config = dict(
    encoder_arch='convnext',
    image_size=32,
    encoder_isotropic=False,
    loss='l1',
    decoder_upsampling='pixel_shuffle',
)
Rows from block 2 of the decoder of a small image VAE, named by matrix and row number. Each number is 500 + 40 x the weight over its row's rms, rounded and kept within 0 to 999. All counts start at 0. Numbers have three digits each.
After each channel's rows are labels from the 100 images, of 14976, where the channel reaches its highest value: "colour at peak" is the nearest of a few named colours to the mean colour under the peak. Only what is clearly more common there than usual is listed. The data: photos with spoken descriptions (Open Images, Localized Narratives). In brackets: how many of the 100, against the usual share in percent.
# conv: 3x3 conv (decoder.decb.0.0.conv.weight, 96x96x3x3, each kernel summed), inputs 48-95

conv.62:485493534498525469461480493565535485461412497469547470483559470501515523518551448502512479483475554540552535515520529529476480489541552466531474
colour at peak: blue (62 vs 0.8)

conv.90:575470505478520421515515486552468531462439506515501480537539442601481514533480467515521469541429549454490487529521535504410519522553501436529482
colour at peak: white (100 vs 6.1)

conv.73:516459422466515513452509493510545481511568573551489490490507485447487554531471547517468547525470474401505503490513510524374522535500586437490522
colour at peak: black (58 vs 13.7)

conv.25:544538512500512514476510506482457450519469527497404539526493502464458506467512489529527425434443527493432484526463484518465456542407569541459490
colour at peak: cyan (62 vs 1.1)

conv.92:509529544438556532496464469522492497465505557509508533447544506552522480564538439499467580547490506529467530531618511515543508479523553532419492
colour at peak: pink (27 vs 9.3)

conv.19:512519534523516437452492471466596472496550494465573504568486486493507542556543500492522451507435489495500507456568515479451508523523468428552507
colour at peak: brown (69 vs 31.6)

conv.16:513505526516496483475510517531482475444460563508432466488552491520534430533527480510448438498443543568521509574518449553473502504445562500491450
colour at peak: cyan (34 vs 1.1)

conv.79:475535540495549504517527399509502570522540502535422478532472479462482515496502541588502551532449504462468457530530507455478569535485544423537512
colour at peak: yellow (39 vs 0.2)

conv.84:533505539542497455556452506428504490411479504541456543452500461460513467521509448508484530523411499582525456548520485518495480487512431495541490
colour at peak: grey (65 vs 35.2); pink (26 vs 9.3)

conv.38:518501472469504469476503515540552552475535507482577454518480445505464579494533495489481599516472500503528523426517596458469561503554515459484498
colour at peak: pink (33 vs 9.3); white (29 vs 6.1)

conv.40:490541482449523492550510469461501480524607545503503519546464546438522490528501499417485527545502443428481476447517512520484513528527500427516556
colour at peak: white (26 vs 6.1)

conv.5:509492567483476497465516482558463523536501496470493521605511451495498546548483534504514487492464577488391573476564515506495501532451526500523462
colour at peak: cyan (37 vs 1.1); white (31 vs 6.1)

conv.67:497553515505494541428509449499524501441502471550489496607506534523467525493521572490455481491520523493486556514528474484485487485461551483464510
colour at peak: grey (66 vs 35.2); pink (25 vs 9.3)

conv.13:533547548465516474538495455488492471519539542492432509508475429482499442542438514532513497561460468438458443541491499479488513522445502498521536
colour at peak: pink (26 vs 9.3)

conv.56:479488484439514518533493504524492480531551508432397532553546482529508440538508440550488447484456517507414504504520477502452511527457500538525465
colour at peak: cyan (25 vs 1.1)

conv.86:529521468388513522462508482493496503541531570477434552558556478532462485499504446507482521499541520436429503531547504502463490554512536472442475
colour at peak: white (27 vs 6.1)

conv.31:528484528473469515536516484454539531519565435475534501512459452472478466515510489512539512506475499486477494461483549450532522520528411475567515
colour at peak: brown (61 vs 31.6)

conv.61:463541504414488530483478429535516532461513473465484583519526542539576478577535473494459569482471450469525505479521523546572474486463462542515511
colour at peak: grey (72 vs 35.2)

conv.63:490502486433497451545486530564505534481520477444474564431537425549524477449484430486492556523552488513501446494558502588558567491526491423518498
colour at peak: pink (26 vs 9.3)

conv.11:507456501492499441452532510533524516419437555514462517525548439518447464498477508522489502537498515434504550529498483465447478561554455549538435
colour at peak: black (34 vs 13.7)

conv.39:568511483566519419512524555511526499501478535497485473459481420475422506474462450520534473488504505490464523493456516477438523551509470490538470
colour at peak: black (71 vs 13.7)

conv.69:486497547425511429521537523523494502498443507497406518563447494526511548563489528519454427484455497492398538526489478536529513554491509494535471
colour at peak: white (97 vs 6.1)

conv.2:500460518473531497566473532535472513509519500485479458510566468614466579494543537549475502519530502547502511502507458491504554539509512497490505
colour at peak: white (100 vs 6.1)

conv.21:481544575470503490512418478497507483509474439455454615587518517477533433578559448514515513463462453499519490448591524530528439524459444480529521
colour at peak: grey (66 vs 35.2)

conv.15:516462490508522465524468556488512460486516531426509577453540441457552428517463426445521507512454473492535510473503510466489527523539462503536479
colour at peak: brown (62 vs 31.6)