A small image VAE, trained from scratch.
Model: 32-pixel images, encoder patch size [2, 2], encoder depths [2, 5, 5], encoder widths [48, 96, 192], decoder activation silu, decoder widths [48, 96, 96, 96].
Training: normuon at rate 0.0089, 5400 steps.
Data: trained on photos with spoken descriptions (Open Images, Localized Narratives), 203450 training examples, 1.7 epochs.
Rows from block 2 of the decoder of a small image VAE, named by matrix and row number. Each number is 200 + 20 x the weight over its row's rms, rounded and kept within 0 to 999. All counts start at 0.
After each channel's rows are labels from the 100 images, of 14976, where the channel reaches its highest value: "colour at peak" is the nearest of a few named colours to the mean colour under the peak. Only what is clearly more common there than usual is listed. The data: photos with spoken descriptions (Open Images, Localized Narratives). In brackets: how many of the 100.
# conv: 3x3 conv (decoder.decb.0.0.conv.weight, 96x96x3x3, each kernel summed), inputs 48-95

conv.95,207,208,196,160,215,193,177,210,153,207,208,231,187,180,249,205,186,213,191,217,159,214,191,223,204,191,170,223,188,219,213,198,209,181,149,206,213,217,225,199,178,212,230,218,248,169,208,198
colour at peak: white (84)

conv.33,222,211,206,170,203,174,203,204,186,205,209,206,189,228,183,200,230,187,184,205,194,261,217,205,244,196,193,219,184,239,227,184,198,189,254,168,192,207,222,203,201,219,192,187,204,205,191,217
colour at peak: white (90)

conv.48,194,224,222,222,193,199,184,197,184,209,212,204,187,169,222,228,149,197,239,212,205,219,184,199,180,208,172,233,203,195,190,185,211,248,169,223,242,210,203,204,202,188,207,215,208,210,169,193
colour at peak: white (74)

conv.77,199,222,201,175,220,188,178,180,181,204,192,167,196,201,215,203,186,213,186,218,221,209,203,164,229,200,173,208,165,208,207,183,207,193,205,171,207,202,194,246,177,197,187,180,235,198,198,206
colour at peak: white (55)

conv.34,205,198,212,173,214,198,234,182,154,195,194,196,175,223,199,208,179,165,157,211,214,225,190,233,187,196,192,214,172,183,228,210,198,229,171,193,220,191,186,231,180,214,187,229,186,159,222,226
colour at peak: white (96)

conv.85,201,219,169,189,190,192,166,210,188,190,219,173,217,213,239,202,187,190,187,198,191,169,215,167,194,185,217,176,222,210,201,190,173,147,227,188,179,203,204,188,155,166,212,217,219,191,206,197
colour at peak: black (100)

conv.1,225,221,190,202,215,186,185,201,177,217,202,195,210,186,247,229,176,190,202,227,185,234,193,177,220,193,175,206,189,213,230,204,197,165,206,198,197,194,223,182,155,196,218,205,217,202,199,202
colour at peak: black (98)

conv.89,238,189,216,228,225,176,188,214,195,166,235,160,190,173,183,197,203,201,209,214,189,199,188,162,205,195,200,196,209,202,182,168,210,202,208,210,199,195,202,188,148,192,220,172,182,207,215,209
colour at peak: black (91)

conv.12,217,198,216,190,205,183,218,192,215,222,212,233,178,180,219,194,194,211,206,239,182,259,203,211,197,203,187,206,161,218,229,214,215,241,198,189,205,232,212,228,210,216,228,193,207,220,194,189
colour at peak: white (54); pink (36)

conv.47,221,206,203,197,240,194,202,194,193,232,181,222,179,187,234,203,175,191,166,214,174,235,182,215,228,170,170,217,177,207,215,182,199,188,193,168,203,210,198,206,202,208,224,203,226,182,208,190
colour at peak: white (84)

conv.45,196,231,194,160,173,216,198,195,168,232,203,212,205,187,226,206,181,196,256,211,225,250,231,218,215,207,222,195,183,211,227,206,186,175,208,201,205,222,192,195,193,200,213,223,245,196,190,198
colour at peak: white (34)

conv.17,201,228,194,186,204,201,179,219,166,220,194,181,219,209,227,193,165,196,210,215,198,239,200,199,200,173,216,218,194,231,179,180,209,159,209,214,211,225,186,201,166,209,227,167,245,213,191,172
colour at peak: black (60)

conv.76,213,171,204,202,227,189,200,212,214,202,192,207,167,187,210,215,198,165,196,213,190,238,151,245,200,194,227,210,206,202,215,215,178,228,203,174,206,171,198,193,179,236,214,193,205,206,191,196
colour at peak: white (100)

conv.27,197,201,191,193,206,191,170,187,179,177,196,177,190,202,246,224,144,227,188,219,206,177,186,138,176,187,190,185,221,220,196,195,180,185,186,207,211,204,211,206,161,189,231,221,216,204,198,217
colour at peak: black (98)

conv.10,207,183,199,227,224,190,203,213,232,221,234,204,194,183,214,227,195,212,203,210,176,191,191,214,226,175,221,195,223,190,220,172,172,230,198,196,184,190,189,175,178,205,199,226,213,174,225,191
colour at peak: white (41); pink (33)

conv.7,215,177,225,200,175,181,203,213,167,195,213,174,176,201,200,208,206,226,217,186,193,142,183,163,222,191,196,163,210,194,207,138,193,177,191,227,201,201,200,175,217,200,205,193,184,179,209,186
colour at peak: black (52)

conv.29,209,193,171,176,202,185,204,221,231,229,215,206,179,179,245,242,208,176,174,217,187,220,191,232,193,171,238,219,198,212,215,202,228,182,190,212,208,191,181,188,156,230,218,233,223,187,175,201
colour at peak: white (90)

conv.30,191,194,201,230,215,189,182,230,189,198,178,192,189,207,187,196,222,163,181,188,176,178,155,207,202,174,208,214,182,197,187,156,236,185,191,177,192,194,208,203,168,180,202,168,225,189,204,193
colour at peak: black (84)

conv.36,215,209,184,214,216,178,155,210,169,195,213,173,180,188,225,217,202,196,189,195,196,203,199,230,193,195,218,207,191,193,222,184,207,186,193,205,219,186,218,196,176,209,200,186,244,189,188,208
colour at peak: white (36)

conv.43,186,197,199,185,228,214,209,213,200,189,206,216,184,220,191,201,186,176,138,194,197,186,178,182,193,181,174,207,205,214,217,182,194,207,225,164,188,187,178,226,214,198,222,156,201,170,233,188
colour at peak: white (56)

conv.66,209,196,201,182,215,176,159,216,159,203,209,206,182,211,227,227,189,185,199,195,200,237,166,208,204,206,218,208,188,221,233,182,183,163,209,182,201,207,220,202,171,214,215,172,220,204,198,203
colour at peak: white (100)

conv.46,209,199,207,204,208,184,200,172,228,189,213,208,202,174,187,184,201,214,222,225,191,206,201,198,223,199,174,190,202,184,182,207,205,228,180,259,187,212,211,175,184,181,226,213,173,238,217,183
colour at peak: black (59)

conv.68,188,205,219,175,210,173,191,196,188,220,214,229,179,196,192,204,208,212,226,210,165,193,169,230,218,175,203,201,210,242,223,163,201,166,172,202,187,205,205,169,180,188,235,212,191,178,201,170
colour at peak: white (96)

conv.55,231,185,194,213,250,174,198,201,203,213,208,201,208,239,210,201,205,167,159,215,163,198,155,225,176,189,199,198,205,196,223,172,212,206,197,182,199,207,217,209,177,215,203,206,213,162,203,188
colour at peak: white (72)

conv.6,191,192,194,171,201,225,200,176,211,210,201,236,171,191,193,207,184,196,206,218,220,185,201,213,202,210,169,215,165,224,233,178,202,209,186,202,218,242,220,194,223,201,171,222,179,219,196,186
colour at peak: pink (31)

conv.22,209,185,202,184,207,205,163,216,209,244,211,232,226,220,189,182,241,171,231,219,199,250,193,260,215,194,236,198,173,193,208,213,215,192,187,228,178,206,204,190,185,203,198,196,196,207,170,199
colour at peak: grey (65); pink (27)

conv.60,195,195,197,219,198,168,230,204,177,246,200,163,176,211,238,223,197,182,169,202,195,221,190,163,209,214,183,206,172,203,232,200,202,180,218,161,218,176,182,199,187,218,221,217,218,201,206,209
colour at peak: white (97)

conv.14,149,204,229,173,190,200,214,198,208,227,194,203,195,202,168,155,227,228,223,213,200,186,217,216,231,196,191,204,193,199,216,168,211,201,214,201,187,225,187,205,222,216,191,175,222,190,205,185
colour at peak: pink (43); white (32)

conv.53,218,192,184,197,210,211,213,201,199,206,207,241,230,200,177,174,222,180,195,216,167,247,179,260,219,197,215,245,168,182,219,211,203,182,190,199,174,196,220,202,176,216,207,188,201,206,245,189
colour at peak: pink (42); white (25)

conv.35,204,205,196,197,238,199,204,171,199,203,193,162,197,184,210,199,187,222,188,232,191,222,197,194,221,189,177,222,173,198,223,198,162,232,202,192,204,192,212,222,186,221,181,177,192,209,208,205
colour at peak: white (46)

conv.52,184,230,205,173,196,201,187,218,144,237,214,194,208,199,203,194,203,212,179,216,212,199,206,220,228,173,206,203,193,237,229,157,209,168,206,173,177,224,204,223,176,212,194,150,244,169,187,185
colour at peak: black (40)

conv.93,225,209,192,203,199,205,185,202,179,208,234,233,172,209,208,232,224,186,222,191,197,213,166,220,167,191,211,204,179,243,219,199,184,201,226,223,183,215,214,181,184,199,219,224,212,190,195,204
colour at peak: white (79)