Rows from block 3 of the decoder, named by matrix and row number. Each number is 500 + 40 x the weight over its row's rms, rounded and kept within 0 to 999. All counts start at 0. Numbers have three digits each. After the name is the row's rms in percent of the matrix's.
# conv: 3x3 conv (decoder.decb.0.1.conv.weight, 96x96x3x3), inputs 70-74, a 3x3 kernel for each
conv.0 099:507516516481498578522582531494526569502542426503474475503525533498481520499441489479468485516477524456462506502454520513525528495477484
conv.1 104:483546508572627508526491457528494441520513493489479481506486494478474482492515490477496517461531554514519573523513455490527440468493489
conv.2 091:524479474477521509499466522485514470464569478520503521464477494559447563469481508513527514478579536520501484490522499540451490566532556
conv.3 084:538489504515518540486478475487477567505422495481479472506490491484513551460456505513493496468421441450607469476490504443443494513508492
conv.4 099:483506490555429469498444487515457457492516534494504480482481445481461458467469489543570501446608547556599527471517475483568458520542473
conv.5 093:492483497502509487462465472481480494473574456491495451480478533528486490491478557503495515521493533466507502463471485420484488458522521
conv.6 093:543487499580532542515525537509539490455451450464489485537519500502565579518431545490504473472461529558455530519550499497502537522483496
conv.7 095:448467463431508492489509566485523541465552546488459526473491470549478501514559549508528512577412501496550464491460495520502559478482486
conv.8 100:506512475468482480489410519430488480470533490458510451495482500593477500495455515493510528545481476455509504474528521460560507482637507
conv.9 085:498507486519502451534465485476485472484519565489492489496461459509521499520576538523536490471451495497527500498539507523519420511486474
conv.10 098:437477521509511546484483514478553527455483485491510545494521542524397512517551520488544505505566471474524493527509509504500485499517492
conv.11 091:511493469519453470529525483495469517499596497503503496488505516511448456508428437475486491430516511508434490475486487589550560489483462
conv.12 107:480484509528501524509487550511491495486592496474508496497502508518564497490544553557527520486529569485475532500527523512603520525567505
conv.13 099:501448491497448455474429407487498547451464415477524576456478504490480462548585468535532521459427454498528533484489490442447485435443478
conv.14 113:502470458432447513467496476504566565508474553487501520498492497475566551512500542451542491536480481482518451499508508526540535508484513
conv.15 085:528560527537498607496539553502470545528497430489503502506535502492487495463541499514521459555622521530493530501471457485460472507465474
conv.16 103:459469432496532528522532561494527528506487472483480455505512512498594487471485514470494490523497492499452490506448539524428576488501543
conv.17 148:509522512494488491464529520463526527438525478470457488492504504508593528504562520475497498529465518512461529455500478535538520547585501
conv.18 096:478487466553536526509428523522418490461584471519455501485451514491436525449460512522544493507498465562563475526473482494477548470535486
conv.19 103:509487541472465536507468491477537533507456467509496489483538492500554517490551469483571497548559498515568529502544473480448490494443503
conv.20 101:486514495506460516532518478471475572487485461514523502522508494505463462530506587493506502513510490490493508495523482517494514528499467
conv.21 126:456443509500449548506508515483522510447544506483491498498448478401488538453473524499508493525480546488572524518464472485507507491502470
conv.22 086:515465512507488494525388456492470560516505536505472485485509531506524525523475545499493526484485406520452572491555515525498511503519446
conv.23 091:536537485510565558510555533471464512515468528514515528495494495463447531452433482499530518495516512486576518481541486488587517503505525
conv.24 097:514528500562588550502534460488543442537466527489467498481480467497459495477439483488552502459520551462555541500474491503602465493584553
conv.25 086:459436462530587550489500480444497410488372506473523517476543441512535543508496528503475522471416471475501539458512487427545488487524482
conv.26 095:460491526520510482489492416565614443512482496501482526522508504543593540526490523477533475407496585480496497489498469543510441534467533
conv.27 101:506468420467419421511450449482429493474460481478468480475454474517489533478496539481497492536585494452521529505461456505433434505532450
conv.28 088:489477472519506471472457492478527483477542498497458527441484519505490458467422409503539508469481479521511526442484502465461495458469505
conv.29 123:531515523457546449506480493482516506493450504469526515515482509436404451483478459528514499491344505465497461510544497524468515519492494
conv.30 096:486528466481504488501453455513519527506538478481528515491480478507408433535484494521535515519482553454508519499574490469568422492544437
conv.31 112:508526512480507509481508484503504543502511488511530508511522488497445433509464450489541472482471490494442496493489546527404517505462485
conv.32 093:491488474550505525501449521502496517512517554491507495485489502477501496524465460475442491438559501483526469507521467491522514533490486
conv.33 096:509498429493499518499536489500537505460447520507484510468449454512551448472542469501545484525384496549518540487500467493540454464514448
conv.34 101:509502508501570515541554573532640564455515525478539459509531528455413499472478515507461484449392432477506480494494449488572511475496473
conv.35 110:501467489517433473499492483466417414524488445463452482470461500483514484458501506552434508480453458500482533509462524564458496542532502
conv.36 088:479485468535549444490515482484523466548572516505524491482481504534511478500513505453534534499501522457468499540509483549479557526506520
conv.37 101:503542494494591544474456517496479472532427503514527495490498504515439486482459531493513496579488481479683548473510530459375486499506493
conv.38 104:527499504465435538490547537473474511545523497505503498488525507465590536493605542485462491486555510494499545510426502474462477482449495
conv.39 097:448459452463529558440440474504545504482594522507533459493456474592596554551519479481488508480574497473586499493502498514524518427569478
conv.40 094:473516513450464524523492477520550534531448558491489531485473481465410466503543479499499517501452482449567486468500488469480478469442480
conv.41 105:479495588537553530523441543516528485516473581507534521523515505477431538467460500534485471496531510462488454494500500454553514502527431
conv.42 103:490544443496557441471535391527469509458513401504469531515493485611595507477533452514497509506561542523498453498510509500486512458470510
conv.43 101:499493495500512476498489524479443445497518456485491516512526497501470491510448468510517512498677495457488508488511518450455481543485563
conv.44 101:518483500509495532523547512488524567480461527507504480496459502465605504503456478516516515448530525544541542526583519545507522530484510
conv.45 103:508511532510540589541515462467442399557569498516530509501486498488536506485447470522439488466526527507455572514541540517489496550476535
conv.46 093:524532507541455479485468481501499584495470495523471499498520533527406458508503623485520499541516545478555515503492491461421452494467489
conv.47 112:520577555528484528506535487482506545476475555522486487486521470465495488463555527524457495486311570468461505514534499512542446492502468
conv.48 084:514508517507525463502462449505541498488538568503508481504498515499559440467546432494468480449502603484539466494528536515564445494536572
conv.49 094:508512513492441435466494458472471476552478539508514504453480472524487444493451451486536463521449495465494478517483472445518411490442375
conv.50 097:481526493533507506508489551511481533471524515487521499512495487499461441480509477504463481426590411469554470489548486437513470469576453
conv.51 080:515485493529449486519452475500501473550486483499496499467490493459407461475432503484542451488568589494538529493543552477533513510528514
conv.52 103:507504523490494486533505468498476475460516506473489494500479465491480460484508480508436481518620420422391480501538487500600480462538511
conv.53 095:491533545503579551512569481527522439512465508500506505511525544499519459504496476511509499479409543482515516496509543528575515466568497
conv.54 122:502496495533592510559477450523479522532484468475494518492486458477479546462415493463484488471586508451500458498475490545432517530509468
conv.55 089:471480502526489532501506526490480456504559556475541508521490512552463463521530502527493510493575520521490527524524512536490474527451503
conv.56 099:452462481455523457460397472481416466469442469495470509512495511553553522527541519476485476526559519508554456537505502460483482495511484
conv.57 100:510438489512422593533510506491479559524479450489496491468524458437382479466423513465481497477547502487544459476498494499431536454486475
conv.58 083:448484466507462534504456510519451493500476503493508501525526523472495494528509516497418502426501505479478502507534511432459466507503483
conv.59 096:521470500451487464473537559536542554523556525519532528541521469532484597572564563466559540512461499538496498489460433461499538525526468
conv.60 090:532584568501496505513529585508508579509526605501483506511536512551542550523544498483561535527509500494476495501554500561572480480498496
conv.61 113:517547473503529567498506485486486485487448504473472520504473492463471499507514491487501489428521448459621464507492483517513465484538459
conv.62 085:502465483498477461548537498489478464544502534510501519481507521596649517473585456488503484562418486532484462575489487570497540498490528
conv.63 108:498513498526496506443482447524401436524505548521482534511443500530566518481554554463465494513541503495459440534496520491406463520480527
conv.64 087:524467580551508579506542525459571438500453519501505525482479518514510596549562486505502498534590520499557499500522453515538484528497502
conv.65 101:498510442532442454473483529442466494484572523506549500523509490561468440507480498519579469478504500480534483491470500482415477509468488
conv.66 098:490531508484453464470488463461497538489507573509489508472520588548532490490488486490510492506549598522505514484523504548528475494457462
conv.67 099:478481484468451450479522503477503514447534566493477490476457437487510521520486555535486522456439493468436452519528498555564476476468515
conv.68 112:488511508480526485486515536493484486460509455500465486485512497501519509491546478505499478551610477539494490495481514506517591487486541
conv.69 120:495484484455476497493574520478477506516491489485497482490510528478420486546505503516487494511562520481484501483524504458470509487486486
conv.70 097:466462531555482636456488485498454588511507480434476462497489483489451594511466505499443471517586461478582481515442451492462462467477512
conv.71 117:527487508494490535493540488490483505508577574510489502510513536491643539544445508498568439489579513502475527478467475511558495478536547
conv.72 098:497482507505538522525518507465581537491482556506467484501485518550503506498475488492569500591495499502582533530482486483559513452557477
conv.73 093:547498501539558547542465560523480450563492516444464484511494469530563410535515574515462512541493467470513408522520527518508489495516478
conv.74 087:499503435500502443482494463479516504501541526510464511507428512496439398480483421494479547564493534550509449467531479495553535493528486
conv.75 114:498491461459444444504491486504532552480443413514505487497504491485351465493550471497443530501466471483558479506535538474392475519466478
conv.76 117:503475499483471554524495547506498501479518573518504510491496483522603587468507537510477492521498482551605532510481481486555498534465477
conv.77 099:510468488494525463497540502529519500513472579498486483544520489483563525523594509494494531552521526511568493522519510504495462516468498
conv.78 086:446481470483472535515537545474481564481502542506467514499524477499405548511485483503533609510520563511518546531489467498545475507509496
conv.79 111:485552466541407500469518486498521527501504503529499524502568530476577518506475473477451437460575495544459500469513500461608488493539515
conv.80 091:483497514478491555476478455460504542475442461510525520468513501538480471472417430524488492562535538556573515513560500465506487500555495
conv.81 101:492487516457518497465519540470497460501548473488528444516489512522631545574558608463514463445706483519489497471491488454447479476458535
conv.82 096:472495495462572454502509482538555523512490432497505528492474483526558581523619475526505502497533453519472506507488469454514477508566485
conv.83 094:544477509498512479505538522504509530505526462484502450500533497477473496523571517518556521536539552530413523495510461516477538466446508
conv.84 085:512471502505486483511471514499487491469530547514529486507487461550536548508453506509434521416404489491504499498481484548530509483506512
conv.85 099:514548494510526466516556524480473423513486487469471479489521520489457424493470532539501499625563542457449456532511519492409469517446506
conv.86 100:518482497520524568519472524472492448509514433443528492542480522500466506505525509457501492517521488428473495520478499516432472541444472
conv.87 091:464475480522450446503483489509496496547626499491484519512503500485517460496570492519488534439512449514422505515496513513426506467391481
conv.88 112:481474472534602574494518519515525535515506514502497508474429471506596498470493477480560480530571495499483512470419454442449519488431527
conv.89 096:523471471534419495473468500445440498532492438510527494512519460484523530512521559450517458514507475454475475490493451562557536536527527
conv.90 104:485500504456520468469498487510514514503495513490498508511526496531436480490581532474466486504544476519397457514530529556481542535527501
conv.91 109:475489464435511521503554524451530531512588482491495510522523461510473461497539482519493502496610465513544448494583483500468462455448447
conv.92 104:462496490450492442524555505542545578490527464484502509516483490485489533509559494429492461438659477497515514464422445546535484534499497
conv.93 096:479493497510436488537466487511483469475468546502501507502425446474455492526490457514490470429704519525525517482380505560547511481518495
conv.94 107:504502517445497396558512584522504471479445604463491423512507500470433476453508545516503490524499437489528482484504519482449491513552519
conv.95 088:470526493523477506484488517495516503527544456516504483501517520497422488458392479492480515531555532496591533517518535494501505473535505