config.yaml
train_examples: 203450
crop_scale_min: 1
bottleneck: "kl"
encoder_activation: "quick_gelu"
encoder_inner_norm: false
decoder_activation: "silu"
decoder_weight_standardization: false
decoder_widths: [48, 96, 96, 96]
decoder_attention: false
decoder_upsampling: "pixel_shuffle"
residual_init: "zero_last"
muon_scale: "original"
adamw_lr_other_params: 0.0012
adamw_weight_decay_other_params: 0.01
Rows from block 9 of the encoder of a small image VAE, named by matrix and row number. Rows with one number belong to one neuron. Each number is 128 + 32 x the weight over its row's rms, rounded and kept within 0 to 255. All counts start at 0. Numbers have three digits each. After the name is the row's rms in percent of the matrix's.
Before each neuron's rows are labels from the 100 images, of 14976, where the neuron reaches its highest value: "patch colour" is the nearest of a few named colours to the mean colour under the peak. Only what is clearly more common there than usual is listed. The data: photos with spoken descriptions (Open Images, Localized Narratives).
# fc1: MLP up (encoder.blocks.9.mlp.fc1.weight, 384x192), inputs 0-95
# fc2: MLP down (encoder.blocks.9.mlp.fc2.weight, 192x384, transposed), outputs 0-95

patch colour: black
fc1.142 160:189090092175100143126155179099056085038121065139083103181131127129122109116097195118112103129145118168061117119165068083113108159136164146109143092149084106155168152139108093119136158134177169133168152124150093105110126120095123163151133072127096130147073148189118103147133112074092142116
fc2.142 126:159132124167112134078122104093088151194105091101174164217133194106135104085143122170119104143116135088134110156132134140158111176182150174122098086157113148104074094135111101186205087157176105147132138115123081071128114123098072119106134107140154208096149197086144171168165142079134213138

patch colour: black
fc1.18 091:147106156096202090140136170121060182069136215044129117142161080064129138117096110087105157150106140100151134130124078145115179153157100112133166121115100116166156091124107177184120133174094071111074120115128028135127111134101139113111117114156170152149115114153179143187167098150135128164
fc2.18 091:102163169210155151110116137110180120125135151098156199117113185159093105075124078090100104177097165109137180077124101091072093133148125164134073129098116158120120141108174118128131218132120080139094165146092132131093110124166096090152144091140138182076172107104112111161085129073127136158

patch colour: grey
fc1.213 103:087114088145153104122153146076093129115147156134140119150140117129109100117090144101123156077093111126168116155146129101121156080113091147090164085182134106147146104118104134193055124103135135086078113127092117165143079094158142162089141141112121095156176124098107134136159100136116134169
fc2.213 107:128178167145108156137175135124171128129091136083124095199103170126202150140118128113127114185146134210144165152146129158119107127150114097121119154110095084107102176163143072075096112123173081124137098128102170101151122131106148211105156099132132120109141063142149137078128131131148132122

patch colour: grey
fc1.54 094:090076117144153113161121143135132115155101186147152117108115107067110139131096144038113135124094098146106119162105118103163130091114119128192105115144057095164144128117142143109086140231086079152178113124114174131139154120169169134103115132159127099109125146135148161123123112117089137159
fc2.54 094:128117098071141142184076133149158150176148113145179107101131157127116134160140087062167160117107134126133055155085140161086128213148120127122151183147078115143132138156129113086107152173177080119102116136114181151100088130128117120186086182133074150111159141090137156142118125118127155142

patch colour: grey
fc1.124 107:115138139134169124148072151094118138136163130136119116131119165157081101069157152149212172131121106123113087066083137146116097111133069132116136129151139163205154127150119134174133141166091116062193140114115129082141127084121120125078119125146195176176191079077108117162154138159108095142
fc2.124 111:181099164129113130119140106128098101111198129173134118139104131081146171122140160129125165154096091100113137154112103145092111116110111086157129123102100117094088104102045064165101204115135141116089059121118093102147078185130184109133184124130073082130099137159137145145071096141127064127

patch colour: grey
fc1.6 128:086131115118190096132070149105129144111173112165116228132148169083114134109136139140161148079128088175149165112173087093105130138073149137055084101115159108129150127135179105156086113135110184123122103127122111133095157107160124094162130140163129122132177110115109123110200130143137127135
fc2.6 131:142177166116103138154107107136111131078071186182124114158109195137130153149137113071069120123126168147107127172132065133086145147119118142103083135145108146140115098139095142123140115100145172140102074097127150121102172165129145121132120117129081073085045175187171142140111138105124105144

patch colour: black
fc1.82 131:125142150119149102166159164148140143068118076112097137150101162117109123124137127151037129130097125145133105130080157177131114188121193146131159168109118147170073117152041145142098192138107214144121120128109145119137067128131099167124119112110143196139112139113098162141081056107120115169
fc2.82 139:136084070100058105157179154119130158131073133147093136162135112191092088137132108111146090095159132154143150109117128080125118113095128138108118125088177158152128161078100111194157115142097141107213135160062160129084147095075109114152092136131187167092138123130102162133145107140161156124

patch colour: black
fc1.0 130:131169126157127149111115101137136155143125115076029105145117158138110116149112176108161122094156088160110149161108097251154161128106113148162135139136153105102170111088144126100091138153123156123129109150102108155150128153180129207124092126124131177149153124180116144163141127125097112038
fc2.0 152:169102136114102140167114132101108102145152126165108200162120145120214091086130121083093177121084161115140114167076148140144180116085123135184094086130105069103073120074087115163155152091134093086161110075165115152128085095116138118109112135142110129071129100174138189119083108106153117134

patch colour: black
fc1.55 057:141170116125134111136139159111158199164133110188129101152124136125123149130115092101092116136155121163130105069110101153125131162099197130127107101144108089127090124094109120134154118003100172103118100113132144115118129177155090152190142065137149075081143156135141133171069193142108036147
fc2.55 060:077086098086140155129123117203185158127097163186103101120121141129121147123180142088195118149089126070126102128152165118108146101099178136195128061118118119128069155143042112144100103120116145141146146090151168108078202117131173147124135094116167086097203167163159098128090088101160140121

patch colour: black
fc1.75 128:164127099141143124123135153121132110123164117146142126053137112138113147064110126208136177143146125153172117122169126083086189139151112114181185136106078134139118131145176105145098110154092112089145105133132059087111101166094152110154112108154197160099131158140090113110148119103133185039
fc2.75 118:130070119173174158135105103131155122145162204141123113131149167090159101046141192111120156099161086105121107125142079125104159106151109126105174078121114148154186179164178145121119171162133096087064104106177176098115100152120141101081178140149103086159123117078121124097158147070109148155

patch colour: grey
fc1.283 120:128166096118096139117110122137145141157174111182121168149092165191156149088143137151108099077122112093083123142114136109130175114141170114109122153137185055159145135163233087109191207093131122122136149114161169127148183130104081065060134122163119161120119126160134110118087144109112091149
fc2.283 113:162141109152139092176083159073165062162132096127071114086128165124189082110060215136122141099090077151160111163072163157182140101089138134145135095160169133107156094107154119183130163089075101091120139116079121106057118166107112140169164087149102153125100130127174115120147149143163153153

patch colour: grey
fc1.317 123:118104140135062111138069160081124145146134155125154133129125146181063133115147150205144118026140100121123141125100123137109133178155103154113134109147105119145145083078121176156100137164128188075148137085125196103110079069183101155113118142092159116116170166127128087105152057123114117131
fc2.317 140:132160098087119139151098060125086115140105070123112100078142105150172108107183126104157138165203105151155143127152083126078129152088143110123122109197083113091127132194161149113116113124119122144075092166112132129135083126092132129124139077172134159085113099120167180098135135089087105130

patch colour: grey
fc1.255 116:155081114137166075107120146077203152179136124118140135126111135160162125081063102150125112141088133058123103174090184114143151171171094097161106115121131121107151139106176084185151101143139131114157107129151174114127136118150120138137135146186107078125158128193074101155152179176085088116
fc2.255 108:118128106154185104097141074074123131161126120163223130111143165104109094079153096146144076126107119202114085162157178081120122105108171100125115076085105119192127192139144122142096166112126157123095139192173099135078186150101149113108139122151163161116131095163120136153137143086133143163

patch colour: grey
fc1.247 122:165137085147071113117081143124171162121210167093139105108167175151126167067148146129127111087168126149095093173100144085124153097094110152167138154158139040138141126185047138120096139106107083160177114112134153137139098100107182072113106136170153124170171119115179116101140132122089026132
fc2.247 119:124137097097148105082079135113133074157102092179137137128135151113171134117087123123147129055113120151095091096138139134080146143121212135138110101157173157106103138152126113087099122136120031087107147100168105165099099115138089091103145140082140097163088145144080178107116120054059173160

patch colour: brown
fc1.115 101:120186165128170153100135113083136186078139196210147144094130142086092128139125141096123126105083104114168146201214108128137162068122170178151156157110137144064102115151151049063079102113119156119159118158162125118153092111144192115107111157141182156141100126169092130125135175165122156119
fc2.115 108:105115107151161102178134134075145116144161192078132108135158124092098102113176129114103158114096173103095127096177102115132085191090176170170118133122121159171115127125174128153112129137120109102087095081157099082106164130103114189123138152086113084071184113122177103178213142114121163129